A small class-conditioned image diffusion model, trained from scratch.
Model: 32-pixel images, arch dit, moe top_k, layers 14.
Training: normuon at rate 0.006, 8500 steps, batches of 256.
Data: trained on photos of plants and fungi (iNaturalist), 22605 training examples.
Rows from block 3 of a small class-conditioned image diffusion model, named by matrix and row number. Rows with one number within an expert belong to one neuron, the router's apart. Each number is 128 + 24 x the weight over its row's rms, rounded and kept within 0 to 255. All counts start at 0. Numbers have three digits each.
Before each expert's rows are labels from the 100 images, of 14848 (inputs lightly noised), where the router gives the expert most weight on average: "strongest on" is what is common among them. Only what is clearly more common there than usual is listed. The data: photos of plants and fungi (iNaturalist). In brackets: how many of the 100.
# router: router (model.blocks.3.mlp.router.weight, 16x384, trained with AdamW), inputs 0-191
# up: expert up (model.blocks.3.mlp.up, 16x96x384), inputs 0-191
# down: expert down (model.blocks.3.mlp.down, 16x384x96, transposed), outputs 0-191

# expert 8
strongest on: order Caryophyllales (35); family: Cactaceae (28)
router.8:123130120138146145155171147108134138131155148084126085152118128115185120123158137137134132127155123139138122174145133122115124158164163138113104149111125153117140110105120089144146124121138139097127129082140130154130117145128129089121131123075102139166152162144147098132115112101123153157124132146104127161093149083147128070131088150096091105156147120135113093098119110077123142137132083136177104135092122174092144135118120109145155127170120148080142123119103120136113113154117135098127103152169118133145149142143074112152122167104114118147106166101121117149159114147132108099
up.0:117135080075145152127136143130145134138135099118130083122137069135114123129107130117074131155123117075133096109142121095098139182151179120152143159127152117108100105142146121098130118138137126174141148132132145139114167172130099173137147054147159141135106119142155116118140122129125168118118095119158099127075163122121148139090085116100176153120148141097114120130106104097129063121132122133142145151098128098130099130117132112114141105120134133119177118103117146092146112151100121115100120128165091130094142130073094113166111117137161145147132128139095125132105157121146127127
down.0:084119101096133127109116136168155127143168127134119119093120119156062126147114122107173144101114100129070205146124132131110148207182145138127129102159170126153130164120132133106134115152132132041178150100097127086100113157116158156104182101086128133123116149141117131150091110121123095128160182136075123123125177130153112119106113099161144140126169144131175141089121056149148130157120144117133131102143112154067125114125171152112135174101130142104141096153148165105108136123122138162117094122114160166146142098121162129131133103106142161137115135160106110124127115117116147127
up.1:112079084131130124126139109089127148122104133138150147133125154171119143125104100141148108103104143136190151137084167149082127141160140120096152132089113116163064145115173154112162147131069130115134110091133145096101082126138181111123138093136166163123104100155142123129072125114134163112084149127126118139172136110161115054157146140122137119077093109112102117058121124146114125112136117113122150094115160091148159130110145145106114171110140160144104142151137111127140109119147179072108109138119122142103135096112124114160127123113111145113094146133136137158111118105135135131
down.1:109154120135159154165096154163123150093080118122117128136116127107114171124159146122121141132123139123166132094144125137142175114130099133151116142101117099134132094136112154126103121121162103142107118137161162148153148115144155084120149074131090148119134145104117138166101117109156107144161184170089096122153126127120135111135106130132146145131133114146122140112203183142132081131076111125105125145183165113132130119175161163157125104141158125109141143131105093123170154115115112083142130133138121103102113124123137150154126094147125155119144155123156078123176152102123145150
up.2:116132156140146183114124086133125202132134146130141087118130174110122092109140154093128140097116148157134165153135151094125119131115151120151129163136130124088136120111141129100142140100054140133124122102139129112102130130097130156147172078143098162135175162186104119105125181134121078118118123138116101133171111119099109141092124137149095133082122122132136114100127131149100157132154112111130102109109146102129145150062130105132137104101108164171117107118127129123119142155144126116085117081098165142096108090112140145125100092122138166167115125141100114156080087106132141145
down.2:124160127132137084089084118111112120161105090151132153116135168157148134149159120124114122119128176126139125106090106121138143144161127126090100121131083096144143139163168105072147126074122129129104111130103137104152105125158135130099133120098132120112146107155098139120118142113091124158133123171112084128112108156128144169149118115123153112078117173152159138142128141135138104132153162090140146141134129082121159122118143135134181108134170126094108074101125126096139139117140126141114152181124111109134131144154118151109154107138115098074138139103139133109133145122132125106
up.3:123138129108079109099126152182103185131108136145155110088119135114107139144157107110092127116101146130134094128143121150123115185104115117131126094178168138135137108097086091174057137140139118132130147120146126080113129134089112099132186086143158138097135121098131109169107143175138152139079111160147142106118115136138114118200166154120126135114091157079136101141142136121129123112096125114132095138132150126077137136114133111140105114124148126132092148146109152143147100110176153152146120133145133157131140126145143124136159114151151126154112145121131144054119133126133126109
down.3:123129127099138106138129116161131116152082148128170147149145126090116101079131110152106106155095104119134130099124154100106152159122171125093138131128142149142118073115125140102079134129151148092143123144147115171096130133130104091101103094084140078129148119075104097160126119070136120124122114121162111132112103105140132171138112119109151142139138118148129112143131114138130146192123167157126125162146118123111106114110141115168132086142145117158129127142141139106150155124109126177121116114095116116123151111162088124124096158098148139094129088195062097128159096160128166149
up.4:167106135073117087130124163097155147083128082122124094172088109148143117126147126135171141130129132124101123152109144101133110134114123122152123148130126125124145129155102158124123102135156106160148119126145127103110115137117147104122135144084102163088175129139181118073145125132185119143098056100131147062115150158181140109128156141123089118134113135133158137157139138131087094074126142109150131154102105082152150164114160148106107143092107134171146086122141123128116140156113080177164071145160114070128144127119140159160114156115132120108089118137126106100143145108122145092
down.4:183109124152108122134109102122124129161133100177130102086105135134124120109147148096115165112116135130165117156110141118167135177153138112140127150103141125134110113151133142174157161137090109112109125090094168095111134118126106135092130167127143140107161126135070168114120104115176134140080193169152146111135118136102131110137140088112118123105093144131172120153120124143090128136107103127151095093173121132144133151122125149137135132144070119115167109146119150096106109085137218163090112177147103133090118133147125129111098121121155071126138152162112140125105136161121123130
up.5:165158134128159164114116105138121088142122114123171086148124119090134104132152084136154089113092141146145116137151085137125129172083115087169131149197091163120117146136131111130147104107095114144109122119150159143134129116144110131134112021156137163146143148133133114124128118125124117121082152092140128129102112118135123114114136150148147136130127138074129141109171115092127129120099124099141089185164107110109138098128094115134086087121172127094159157115124103153078143119104073125119142150096130091133104130125130116152151137129117139137114110121138095115131103139178140137
down.5:144131124146141100115144127177153158101112098116112122036140116119154080099119079094187124170104111104098143131118141141098157153087143130121156160179138136144095131155116111132144129121104113091155120111125092152088114106108101133172118175131113073122124104165150131115098156105124180108132175098164199129151130144067114095139135153116122124128145134128118076126170113107113142168128086102116170188155133150065103124158091123147117131161129134116149124115150134150110116146116147134126143165149132153087133089127110127157127125153147122130156104122130137143091104140128108118
up.6:126141149120171132155172166168102112139117127154144138139142164119107139122115096134150127094135148119139073135106132126114114130130139181080127129085143125123144126147089132152147126136082123114208123112138155140115148106105147126119108102164127148145145125142139160145123116152198159106115096131088149106121142151144104200090130120123137106176099125107121135189160098141074115120150157097132124150173104095158097134159159124125104129128121176139112130106116146120170109102151143142123121175089159167081128104140121131108137126141127162159092129139117141100075116116153095159
down.6:145114118139140115112148096156123150133108130075102093130090129139174117156120130179096169171189118108141086127131120135145118141120136182151163128119133131097137082108152144148129110153174156132142114115131113117129118100122100126113068123105134160155135127092130122142148150125108141111109146111182118108135113125095099143110121126116154155125128151121102145147081103100143171140144110118133129185105115158123108118194113150111140114125075086135117114152102152103140134124131110187146122136166160099093162162098144146131136139075126168129140116153099123105124106126150146138
up.7:116140127127034139126126146127108132124126122157101140120117157102162137124150119129085114118081100155068139109142083134091167133151082082140118109117090124112142132155099153164107161116130076075106148133133129119112121140168162124156118059142159145105078153133138124168111133142105073162141128079147122181126139143117128113137108098086129135101130124092123123108130140108127093094121121131122131114138119167101170110115128135124119162077135117128134159146128126133116162136144088138143124140112141152165112117105154125132116102164172119125079129127145133097109129105132166121
down.7:132144153154099112140132159129081129165150140125103132150114080135101114148173123091145115121167116143152186090109130107103122150123159133099120127136167160132133104145096116152121132119175162107114109148145150143115103096147113138129136148129124115118115136079120153119118175089124135098151135150101101083117130080145123139149068137133115175158110133168137135124116143170174164089115146147152127102145119087172110104142142142148135123111133121171115081087127123102139121124140131150152127114160132104112163164084128117121114117117134142107173126144119108111171119116149095119

# expert 10
strongest on: class Liliopsida (34)
router.10:111127156084072171106103121141150089097114120141107099121156114135124132157086112139094145117096120100132139118096151132088120088141136099099123107188101126152109156120151133129143159147126115102153119117158129147127146047072157099128172170119136166123140153127108115085151153118114121116134107088080118140117128135114115134097145119135095134087166121097110110161116097091104114118163128155123076107141145128111136177132156109116149150129169134111151111090104128116108168153111168140122091088115155143114081065160115173126126127103144161118081115119103104124119130110161115153
up.0:148104122122109132123108177133133120126122113102101130123124096121146133139169168151089136143144121118139113139153125113146144106154121155146135107079115150126149119142108158151144106113115111110150107150117143102079139137133132136107121086159125117107133155095113163106090083131115129135123133110114114121121096148106151108162175110108103141083094134073128112080109137100124140098129147100137119124112141112106160112124123105158118089137142125134107160104134106161100095106154146129107142125096153120145125141125117115160147122165112103154143123087134128085118128112102081121
down.0:157137132115128169123159119122094118106154130123150150099148128121119111175117132155120134176149099160116151085150165147160094098130106105059122164107085129120096111110128156113143134127136114092148116185110133168135126138123134117097163126105165166147151136127119113136127140088135120111123149124130155137117117132134134124107085103090161100183162129119131141116143097134136134157159129119117137123124086124119155101169083138103138063102114161127144179124128144095120107105135159169136114122167096092095112139133130098097125150157169195168095145112134121152148137163134087112
up.1:114132124100108128105120117074122115127124132155112094139123142102173125145134177127137159126144137060137143135127142124138212112127106140147117129169150136172097112147102150072133123111128126137144107130141113119131090144107148138117148116155150134094105149142118112116174135156130113122149063135165105165121097122112121122064121142144137107111128159140134131113137131132106138138148104096119085103108128140140065125161150132153125159113134141137148131125142145137109000148133139131122137110104140116121132080112141152132110130090140147116129126116125127116121119140168150147
down.1:131131134170238132150138114159127113128106101127171095100095109156158119106107118137142104170109119188109122141123148145144176186159143143139087122195068126157092139128144129163126107167121133116152096156107096147099106111167096104120162118121138132099135130152133118109170095116120122101128150147123136130155135132109061121150136136120106110157121100135090122117123116124120146158163141129116126136108107129149113109118124113119140122112089131118164141136109130090101238114196140132123169125096129143121178130115123102130148113142156118115137124133138153108154160095135133144
up.2:157091098095134093116124189144113125094150115167120102144125128145131146137121119158149158112185130081100114140150130122122109083159083129148110111115134119090115111087119137117084139160185132126121131133128093082112142129121116139099150167130128123082142070127123109111146130161133134106130060127133135136137114139130139160096094115127097162133142161182134153144135112127115128142156144124152105111104139125086119120174161100143138110147148107136123130119134142122147139160149137140158127160139129122113120085140106145129137121106128111102142120069149111110154127116148142097
down.2:079129148144142100108141095121136073107149130096146066120172111130103175123136118164124158104160103132116143099148148134141099085164138102103124134092149123133104133121088146136053136123126102098099117159148107135152154086145108114111139126163133141147093167111120118149143126155159165136092139115145134105109138165108113169153121105155154099169102172116119141135123122109085103112157101153115103143088092112145140085130110142134111136105099178100130135106142184148139124101165123160115098132126180099144140114163150114118161149132135127132099142119159187125158136091119110120
up.3:097125071108068126150070087144101143115128092103119121164138140134156121133112168140116094121147126140145093132159109129118138126120095081127155120142131140161116130121142142145097134157119080086115138117132145123142136129183105142180109109139087119156159120124150138126156087168114093189061086123101130102085107153109110087106085149180122096109132125150124106110144077100174108115142106084133116161088126089133175131125118120122103108085150143122117081123116153121146125144151141139123128119138126133181117121166107127168110113141155118146090154104089108097139118143148122125
down.3:143140128153148084125184129127173123106089131137122120092120100139113082129142106148154106127165106095142137149146157165147119130099130093120119117147124121078132089149109133150128131123138091123127099147130092094102136157067118117132101138099168139110096111130115120115141138140112113147147167098085132121102117139154148106137113131155116074127173123166128095173169148122168115116124093123087155113132093141092131130150107178111092090172085114108167124154107132151131113078145128137139094150146144126120094122144129077116141094068131078088113107111151103113164157088159122113
up.4:152141146109088170099123111079103089097112103150129064116154147115136189131114076119109137113077138105111080163152139111113162119144101088111087144159132107159124120125089146122135114156089105096129110145166132149120145088085102132127158186150161155118109149135118124124121125103139126121132117118088097113179162131162123128127172101164158129129163122067142092141143099122122128111138154145134085113131163134145171137126145124138164081118180135131142158103136115137148089147144149115143106088109159166139118088158157165159140082152138147130088112125127147096090125123160129127
down.4:141073131089108117124120150133152078115127104162177120123174128138129110171101189164150150127145103117138122113134144129122087137104099100141106158148130141113138137153169156091139117158140133124141108126136073159127164128144176103126185117146133106117139137110145111187164190140156143145133187158121120098111129131107112107146205146169138148100133140171153120116140131111155104162129141138083089126090138155106139098107137123085104125127103129113160117115118156159137108184113122109174101150122125166136133144112101159115109098149137137138109104146127157110131133135124116123
up.5:155119162155143162137099072130095112127120147098109146149158145156085101116099154134170147138125137178104111129094120129148128159130140141140145093178098131148168159117110127134129160090119123158139101143152143126119124151116118131136123128113123122116174116123108156154104136125111127088169093097090136145106093165129133149112085175092109133161145065132146149123068121100157154137100141136133098102192116107113132146118143134163157110154142141129166149107130103147093212129182116159128168126142138158117134163123154124102115146119124141143149115132145121138125140142160098131
down.5:164131124108128149136159154144114157171106160143086118152103120124131129095171147126136135150126114121148129086102141104113106167107125122101080122111140133114149145090162108136137137144129137112146128079129171133148135157133157138105101121146155123129153135108159117150085117115127161121103136120118117101095110167117128134160108135152163135092140125118123143123136166109133108102144134116075083174126138144142149143143105125128115125127121116130118122102118094148080097101113098169129129151140120120108100084156070131124161116142102069087110122107147089074155120076152142163
up.6:143147108136068121096106105095129129106120110127096136120176144113111111130113115133124112086104134124117118154130076099141113090138121104142122172156119126123141148111128120120155126129134113109117143141163124165116097088034106138130105229127132143139113142119102163128104129120137137076132134158112129135127127143147142139128196157174127101084132134057133122108129109126099093144130135144144118082095134103155117166103125132136161101138139113144125133122120132148133127144131176168113146056089136144108109097103151115097122100127127128111121131124130144134107132091151119143
down.6:135155131142179153102165110101115129134119165107128154135152110103097117124073147136121088086168105100117113163088116140134135156174123126174118145101120116127134119131124141154177134155139133116134127131137175166106101160140159132128151111146126125126098142110107115150090135057133087128096122163108121129141135151128114130112218137132110115180132117113165150096147128112156119094126128090088116100157142108107117136138111061137142102127155148141149088142109126173149134171110119079132111103098163139139088121134162130129114122182155134124092117113150083169101186152139148129
up.7:154130093111081084105125117134152133148136103093098107133140128105095120103116099145080134118049140115098160170139129119123125117089130160115128150124116146086154115133114107092146097144166136158122149139149113171110161082193127157133168130084157167125150159104126133104109138088114128142160172096125115137119116112117158153164117113120106119091116093115133107169127143083096051112134170116154119145150111132172144159107162169075131094123123128125162125139112140127163081142163135104149120060164157123105137106089131124164115077153130149182089135114132110133139125116112164135
down.7:164148137160149098139126103121107071127154124111094087108122133183122143131157151097090120135144119115185146103107149116088135103133120150124150128092132127093135130124117139141157136156112130098112151118080087153143146167113132117138185121160115110131112173134135129127141110109118085105090150130101136126100142147104146126117085118144108125153132131135176129125120131128109127153096139111116135070180110125099114167155119132153124109134141148119107141113126128105150092136165138127108119151103124143117134114119110149145154099130143109102180166159136146123134108156151186143

# expert 3
strongest on: order Asterales (55); family: Asteraceae (54)
router.3:119144172151151113119107131115143184142117127103109106108127084098164078133128131156097155129124089118161134149142097119157148177111140104106116115130104143144131116163149134111122110151131159111146127097121160180124161092137096105136123127142090138129091174081121137122147115187137089178104144113106149136096107100123089086126125111119123122095131160106138134115116121133130108117141134156144147143116097138113137160164150132121127158109116082081149106123121144128151119139097141115149136163120132099122097144089126103112154143152170149130074121140082164121135115146131122145
up.0:183134105134127127129129212084110111119122117146138116116146133117118117181114103122123134130095118174152125113139115096113130150101131168162116109167133153070176129138125132127112129136122145114111131108111138081167141139086144112137130115122166152144139076112131126130097067095068191126073120107124121090093109184130116135163138161150162140092146142100145162065136145170097127160099093130142128121138140140121102152097144127130129092124152151143146164154146112137126072100106136109165132145100121153152125146113128098094128105130122114127102113110136184101131178157149137138
down.0:141101121136164126161116158105151122136147088157105154092196098115148136136144154144123079159149146106128136120148159149129107133130157135158129143132139113115114137158072101096154170148131105078071112101136114119122173164133105091122120137108143131142157149099129151138156122105154104134121180065115149127085137115144087155141114151086117127142137148128205140170144131085139113108110162130133145156145146102113125133119125119160110085128152122095162139141133125150116133141085136139125117111092131150105097120103112121130122087130184140109142105104116101151163153097122133101
up.1:128134072122154103127173099086105122154128116140122128128151106097142092147132077104117123118136127114157098123151097153125178136105176149151123154111122113110114123154115134142116115127132151166130140084132128179112156138121084154145100131119095122097092138116128108121143151134163137097132195121142147110107133161127149139177123121118160132148110199093139121098139107141150170153120141076123133116141128106134087105119137093099153108131102152147138118125105165110161149092134123110177135105129108139120136119104146108074126108128140121183106106091099159100129127127137127108
down.1:111089103101161112129142081092097117139119136160126136129111125103137137123140095128139124135146156187122176058126139126102156121100086079127125127103110120127142086151151161167128139115092113180146166105171144150101090130087175101101141125143129147130136120106124112151117117127145137172133108152134119175135074116124138129180111132143123128114121099145116111139139135166144086147122120151140121145148108109121127168131144140106087149115116087131082067145124132119103127144133097123091097120110139156145114097155113102158118134133106176144154142114104165147092133127125148157
up.2:131120151137107164130163086104104133149091131141146151140094125100096127090140161138107083133119139154116166108134095097091121166080113125164113153099128111119139127126080134102144146135127157128137123157155133128105079094076150151082132094144135168072150129166119116163086094109147116132142111030123119151139129135101138143158118111156130146112132143114121153141141111135126149158123130112141096087160086106141130134128131125118079122126115128133151125133137104135109150120102127128154145141093142149122126134134163113141153119118162192106137119107133114119132098134189146138
down.2:113127104123102125099095166142135127074081155121105083108131153128092176159147128167134169128103145094138148145155131127121134119132132118128102152139138105082129105179134103109137117102199116124142083118123099161135124133147081134138114189104105148131123107143138128117141149120165136091097153129111119109131119170143141120108123124153130124126140120157151101111143102138099135101099144135079116105138140147116166078133143143156099133147125147117154121106130141109138063106115113121174129154112119118152160137138164162113156134143133106163093148091118099160128122079129117144
up.3:130123177134129139132155127179120126119122118128125109112089109120131098121095096093129117138095115156158138139138102115116145127111130069038115167074054132144112116168117117104131144126140111126147129127146144117122132113106084120121124095155100127137140145143129127128130087141119178122143201095141120105101121114155119112121130127135157110156138104077102135094101139107105112118150108140159171132123152112159119136102118121112103120082124105112128128134108133127126154115132142130160118116091087164151131139126165126133150103152132166098100141133104122114112119135149123143
down.3:099123173108134127130198143136093111146128147129141117130149131145168138168091119113142120114132149130151142135135133077149126165147099105077140113135159118109160137099130140144149116146125141094149135114110093150142128156117143127124148143129104148163070121130115132150110098073107175125127112132129142164148131136148102095108126130145171124129100126162129131103123118108142174117167142160127091119117083142109102164109150106132172144074122123128155143122108120136163121139128123137123137134134148096135120098154162175109113173073114088096138076130137126071153115142179113144
up.4:085146119110099132124150126175167128157128122126129103114154129122131136131160118137104094158118139097128178152155144123128118163119159133140089118106094113068076124107169093106118127109135078145150120133145128120122089130119121175162172185160114119139124105151110111149122130147101145154112094117162127121147176099115138150119147112118162146102145101094115111146160132127130083114106084144113141158125119110087139138116107128110112125090133146072149106083123173096094091101112109152104115136110132090124155127103122148179116099124115145164087121168131119125114140116168168137
down.4:116150148139139118100123102109119147120097109131141136129113107112128102152091125109136123167127152164126231126177124177146152152100143143139127154135128137195116130133076186160146138159102109099177078106150140096122121125170128129083144099134134087148139153119115139108134128120140122140088130097089089113121115119162116134166148111107133157138123129148130137138121152167141124149145146131147141125109183142123152147128107132164102148148161092154097117111122134111140130112084135115145142129133102211144131121092156081175148133114155135163143139087134159129115135158101093135
up.5:187122178129101159150155116151067121125098125114126137099134128101130096121128123146109121134118195140162176117115127086148129125109163110131127145128125104125129144132126092150130084162126123155125128148111158138120105103097134103125147144148116138133129088133120112137108129130092141120146059103084147157147130145112127153125114149129118143129126133170145121133128120119129105127079148094118140157152131148165096118141163102109138118145158134166149137107135114125126087095122193151148128167100086161125122090135129148117140149098137129153116112087101153134148120136164115130
down.5:114153108142134102112113156120164151141154119153198135113164157119114170088091102139138109142127071115126153139144121156142051172149133130128145124140117138095147117158137114085114115122151117102159116122132162131161123123177131089077227124110113120123117158138125147125130107145118129094134173113131086148104140147138114126125117107125134129101160149136155111125131105147127103113101121134122190129155156102115109106112139166147131129166087135121136095160096143100106152151109116071069155133123125204132132087137133144076087134140174123088154118104093144112148118140118148145
up.6:142133122110172080107095147083131120083134120132096134132159100153152133152100089137142147137100119147069116134130102144113146112131151088130131146142061099155055095107127067107131150141121106104149124151122132152114128130142135108162151149092125130099135144123140105130107176130068129140088137123117145152118112151147112095100075131067060141161122103117104197090120093113109122170128159133144112149126135115141175103117136107115186088115135133142135146144131121117132123113116130158119123111113112135133099114110122071109121129135118133137116147114123178077145160130116137114
down.6:141181108169128098150145131140143156152160116126136125137107102083107121156172147116162157124174076096121161108159100141141137149132128126144173155120085127138092106116132093111107097152158169149094134146155140137123114128091135102183072154158153160103151091126137116132149122055091158136111126128134149094141143122112115144097104135144185137114100126135084098135075135136108123127116123142155089163128124119113100113116163184155130142143099130138146139098114074139105092090100114137133162109150163084124150160114145132153156121094174142094085134139118124100147125131141146117
up.7:150156119127168062159120106152112167144119102114147107122096137114102145130113064133161086123079104144126162112130115125129115114094088122078164123136163142120154107132138149180106119131129130127097137094128127026140127123137109136129132098115105123137125101153146155145147115124157134124055127115114109099106104131091110136100160107105144138168110122122142129075127135157133145142121135086154140122118111075112130151112113148108155139093109140124142074146125170130175145092123115143164135146121142151100119184142116118114122109128144095156092162170102135134111145098097130143
down.7:147166135092155137137147150174136084134123141101123150166172142150143148146081137126130129117107116138131101113151142152112109125100136118176124143152161131147164181112133145142067121133139099108116144121122121091104117129105102147167140115123166117093110141162073109127120111130123132104092138122153147096148137126114115120128112092144128192137130136131138111121112119149106127138152109120123167142101121161114130086152170091121171112161177143102163083140132155114124166105126162155075136130134069138121133166125088135117105099128105101092195123147067077144145148121109142141

# expert 0
strongest on: order Caryophyllales (25)
router.0:118094126152154119166169149123109159097130135102130105115138109103166148146152136146145129112166102139130108148101137108100125123126146138121112087136135125140127124114178086128138105123138131123147128095142136124161134156145118145091120140143096146175138161130114137113130123089131151178148108124101153154097123063080155099135107149106109156141150111150129108123087135092143148103126093140176149108117120154117144116172152125158171142174097129101127127114121148141096110170124134116119106139155112119149103118107105106125126117094117139146108157095125158165138136175128098054
up.0:163099127131123141114128133121059110106122098135121138143132119125125120111136093117168114069042133139099208138129142066121148137135126106121134097127082109105178132109101116111093119110137094109101121133123134101132146108211150121126152104131140143180170103147120128111154136105082118098051132128141099124143109124135153130103111122154142110132135137113122125127142108142078089182133106134114169103097116128130138105112092133143091096108138087152152139114114134127118119185144135148125124142147093118147146106142151144113149127175107107116144097133115146128108151147133155121
down.0:093096118131123163153091107133108143152119093108117083129145085170116113144146149099128174142149128099124150165147140170145124142114116105075136121124143096140127102112142125128140157141138121094127168139150135166111137114125144134119163118076145147105125134115121187146120135133149109113109189152108180133148112116125151100153156144151121112134115114143128156165087147141093139140139145101125094140126141122119129119143116116099125152122153172131191118149138153109112084111122099089134126140118143152107095127163124113136104163134120125165127134137164178120153127136181115133
up.1:137125128139166141106088097117067106136133130124147120133145156106069136105139093131120090114130128141123110121131153157095097132085090128150107143125128134106142162190111142110105141119100148132144134153178169138179130132106122131090151079141083118122163101141129156142153118128140192079116090038118112143113150127104139149138149105112157126123140114088108139114158119115132063127085112121106117127134105092111124169113134104130097100124149133111093131141103103125135153110118130137171123110096138138131110116156150132154142130133107117162138112124127165120159103143179118139
down.1:156166107108137131087188132134174117143119118067134153132142106089118108123089097129140115099135144109136117159161127144153117098095117125154131105151166116147120128069159117101129110147098069106133117106141090132120121080114096129144154102094143133112128115142111125185137110117130143130120157161085139135095141109082106131117135125117161140142150124107160183146120108108097107120104176104115111090143144159119164092179136143143148119124136121139106115108125146127150106154151111130104168136100113128137101104185127118119086147155154144109123123100165133099099099111142117118
up.2:103119077109154108113103141127121155140141128164109144119151139126124165125137167126128133111094078157166129115133101117127177115079080110162105128121119121116179134120104160141109168145124149090194114116135101153125131151142118122170131151120103128139102143138145161125148127153098130161115103144141102126143105148154129115132111106115120153164161116091148111137127086123115121103166119141134112164106144108153174126116156108130098118133148075139100152126122109130163171120139083098097138102130149121100110132151147098085129102208120125104116127134123167091144104166104142146
down.2:122117138127101098144119181169141106123133105147102140172131124122138151120144091097131123107081097099139201139101117130091123108097164117129137183096122160079148136119098161103167119125117113115146070099142154131150140083162127132093235129116100114145110079155133106142099143119144132114104173091099131174140144115130110132112113153086128124129125160167134121119121140172158163108085118127160181189145124067102134117139116167124144164088137129125132108147084098123140152156163131078148155137122119165144094129113135149092084115149123146140132120141118121115128156132136151118
up.3:134112141145121107137163122122145110122075115130129114134112148138124104141112110148134120146059094125132122143128134131103125113095155130133144158100144120108115124112158119126134104158114095102134139104134187076081092085098141132110139137112125141121123122124133117092070136105117180105069168113102148135140128206061139094136154142124114132113145112133110164078143122133107099084116123153172142127118103106173144094132112166110118111160149123162139157137136134117108104137074150103132100124124086136128129132058081129169146148116158125077153105126148141136108162112134154120
down.3:121132137147121166119085155180118114130102096096107088139107132117130115092134146117156118131132155160140119154138128113153136083124111125137128107141132141136128127147152165105174157122127113144159161128124171166139155164128134103156164136108133123160153177094125148129094133143084095119152183146115112099121109192122101121146101150135124101132132136166148147132124154145097099148147167112127128207140131156118136104150138120155098153146134139112129156074103131160122091118098156102128107146159123160102122127123141125111160098140088149160117170124125140121110144158145161093
up.4:111150109078227113106137110144126147124132098137107148099103128127119071122139117117145091117138127049114123151151112111134104071115124097154108141166142130105131123150130137136142140139154148164167118126111133148104133134108138141108117073127159165103134111115131132093108143160148121167133151069117119119117078126132139115112132147136155119129117135159107114152144137108121123107122177129140120109142136123173125175124148092111104153127111114113140133168145151122129094104087118154105164164125134108131134140089147154140171122144143125112087124145107167112145110115138160133
down.4:133171109114118124128109112127135123121102084127132137160109104130144139162101143128108193165125106137108123168140096125156103157174131149120147124113121096118148105140077174118108146147133138091105091124080103167133102137079135145117058140086125107115153119168123137169110152108088110118150103129144139093122126105149122118115135139124168207142158114139118131161131143138094136130105139165106142132109146142161109130172161148115122109138157132099131123133152115124127156135121084097152135137131131109166149146082154131128067107119153103119116139130103159124127125121132123129
up.5:145132095156126125102119151112119149114124111121097126112100168145140098166100083134106111148105136172152127141133094091108107139111132116191119134128143149137135120122113126126148161135138129118165113138138166091150111124085123122134192113130094133096147154127113116120109201108057153136122156139140126101146172143151102168122141130177131141156154122133104132113138143119140124095099107118168100124151122110151109122135079143136160132128138126146175138118128099141094169198104169183156115145112125126108138122130143132099150079134114133078108148125132140119113152126138137119
down.5:137100128128107115116129149189117096117136085126099134127109151140148113108110111129136138097153144151146123146072123098129145143129133140120149126152136115163094169168136111123149162186093112158133197130137121128153149147119144125119134135153148131152121116174149152112143123079168121136118161141152119106117067142124134124102119111133119108107159121152157127117117167149135163066151123094113130139119119132110135103083104094115158133136154089145173100116103137125132128120118187153119091144158121099107126074157153122134136128122158148129113109122114131124152147111129173118
up.6:162149098143156082115120129082137159126081120137131083136118134152121118106142105121091120165088128106114146133133130107106166167127086072138124130158132123137121146106096204129082120148137142154171124136115080108136137094193114134142127123107177120058174117121137144086145137179107125090085164143094134131094127118131139103123088087108131146152109112175122129138107111123130106097113136131154152126093128127153153136074147121122137119098132098135114106135106144129106134076141090127092112151138099110121136160093109125125156160147117116148107082111148098116143138121110140116
down.6:135154117100185139146118122173141156123095118135103175148162112133126132157112082120119141129138146104122106118102146114127164178139159150089117125123125121174118095111109120168139134110129109112102106105158111135113133114112153181128083123186135154111116109120129154107134128102111167133095147151115166102148141109142142146132131135111181129140167109095152155159154145122133153134159148103148118167132154084113128160099158141125115121116167097121144093138134113127099174101103108122121130125164107129130146132106097123086100167121138146111104171137175184137148121109098095122
up.7:110142142093163129130100184157098128116091137177125177138059089176164120123102067135124111091103135118087164105139100149148131149121112073108142112092111158114109167111119148140092106151133106108124120127126145091100133098153156115155142130134148137130142110131132157124145110137113140121143100117142128141146165145162111130128085116095115125162135135093124132190099123091120137109138156139127133136124124138174141130117161113119097120087197111170135136130135136153143105140125094121121127129153141111142127132097149140102101104159135143147117121156131115111107136101115135133
down.7:149173123113134138128172133115124164158103134111137135113108189111121163115093137115125138097096097118134166169163103149098161145115122141125116128128121128147136122158145138126128122155117118151099156143118110057148114127139137090143143125120109137140172178139137177120126107096153105101112167155140119125098105102133087136155137144153103138113177094135132176136113135142141121116134127151114096144129176134104097160118165117104137165174121118134139107154136089145104161105109129148092106125115124146137141086090104143141096121102117171118166166161088109131079156126136161111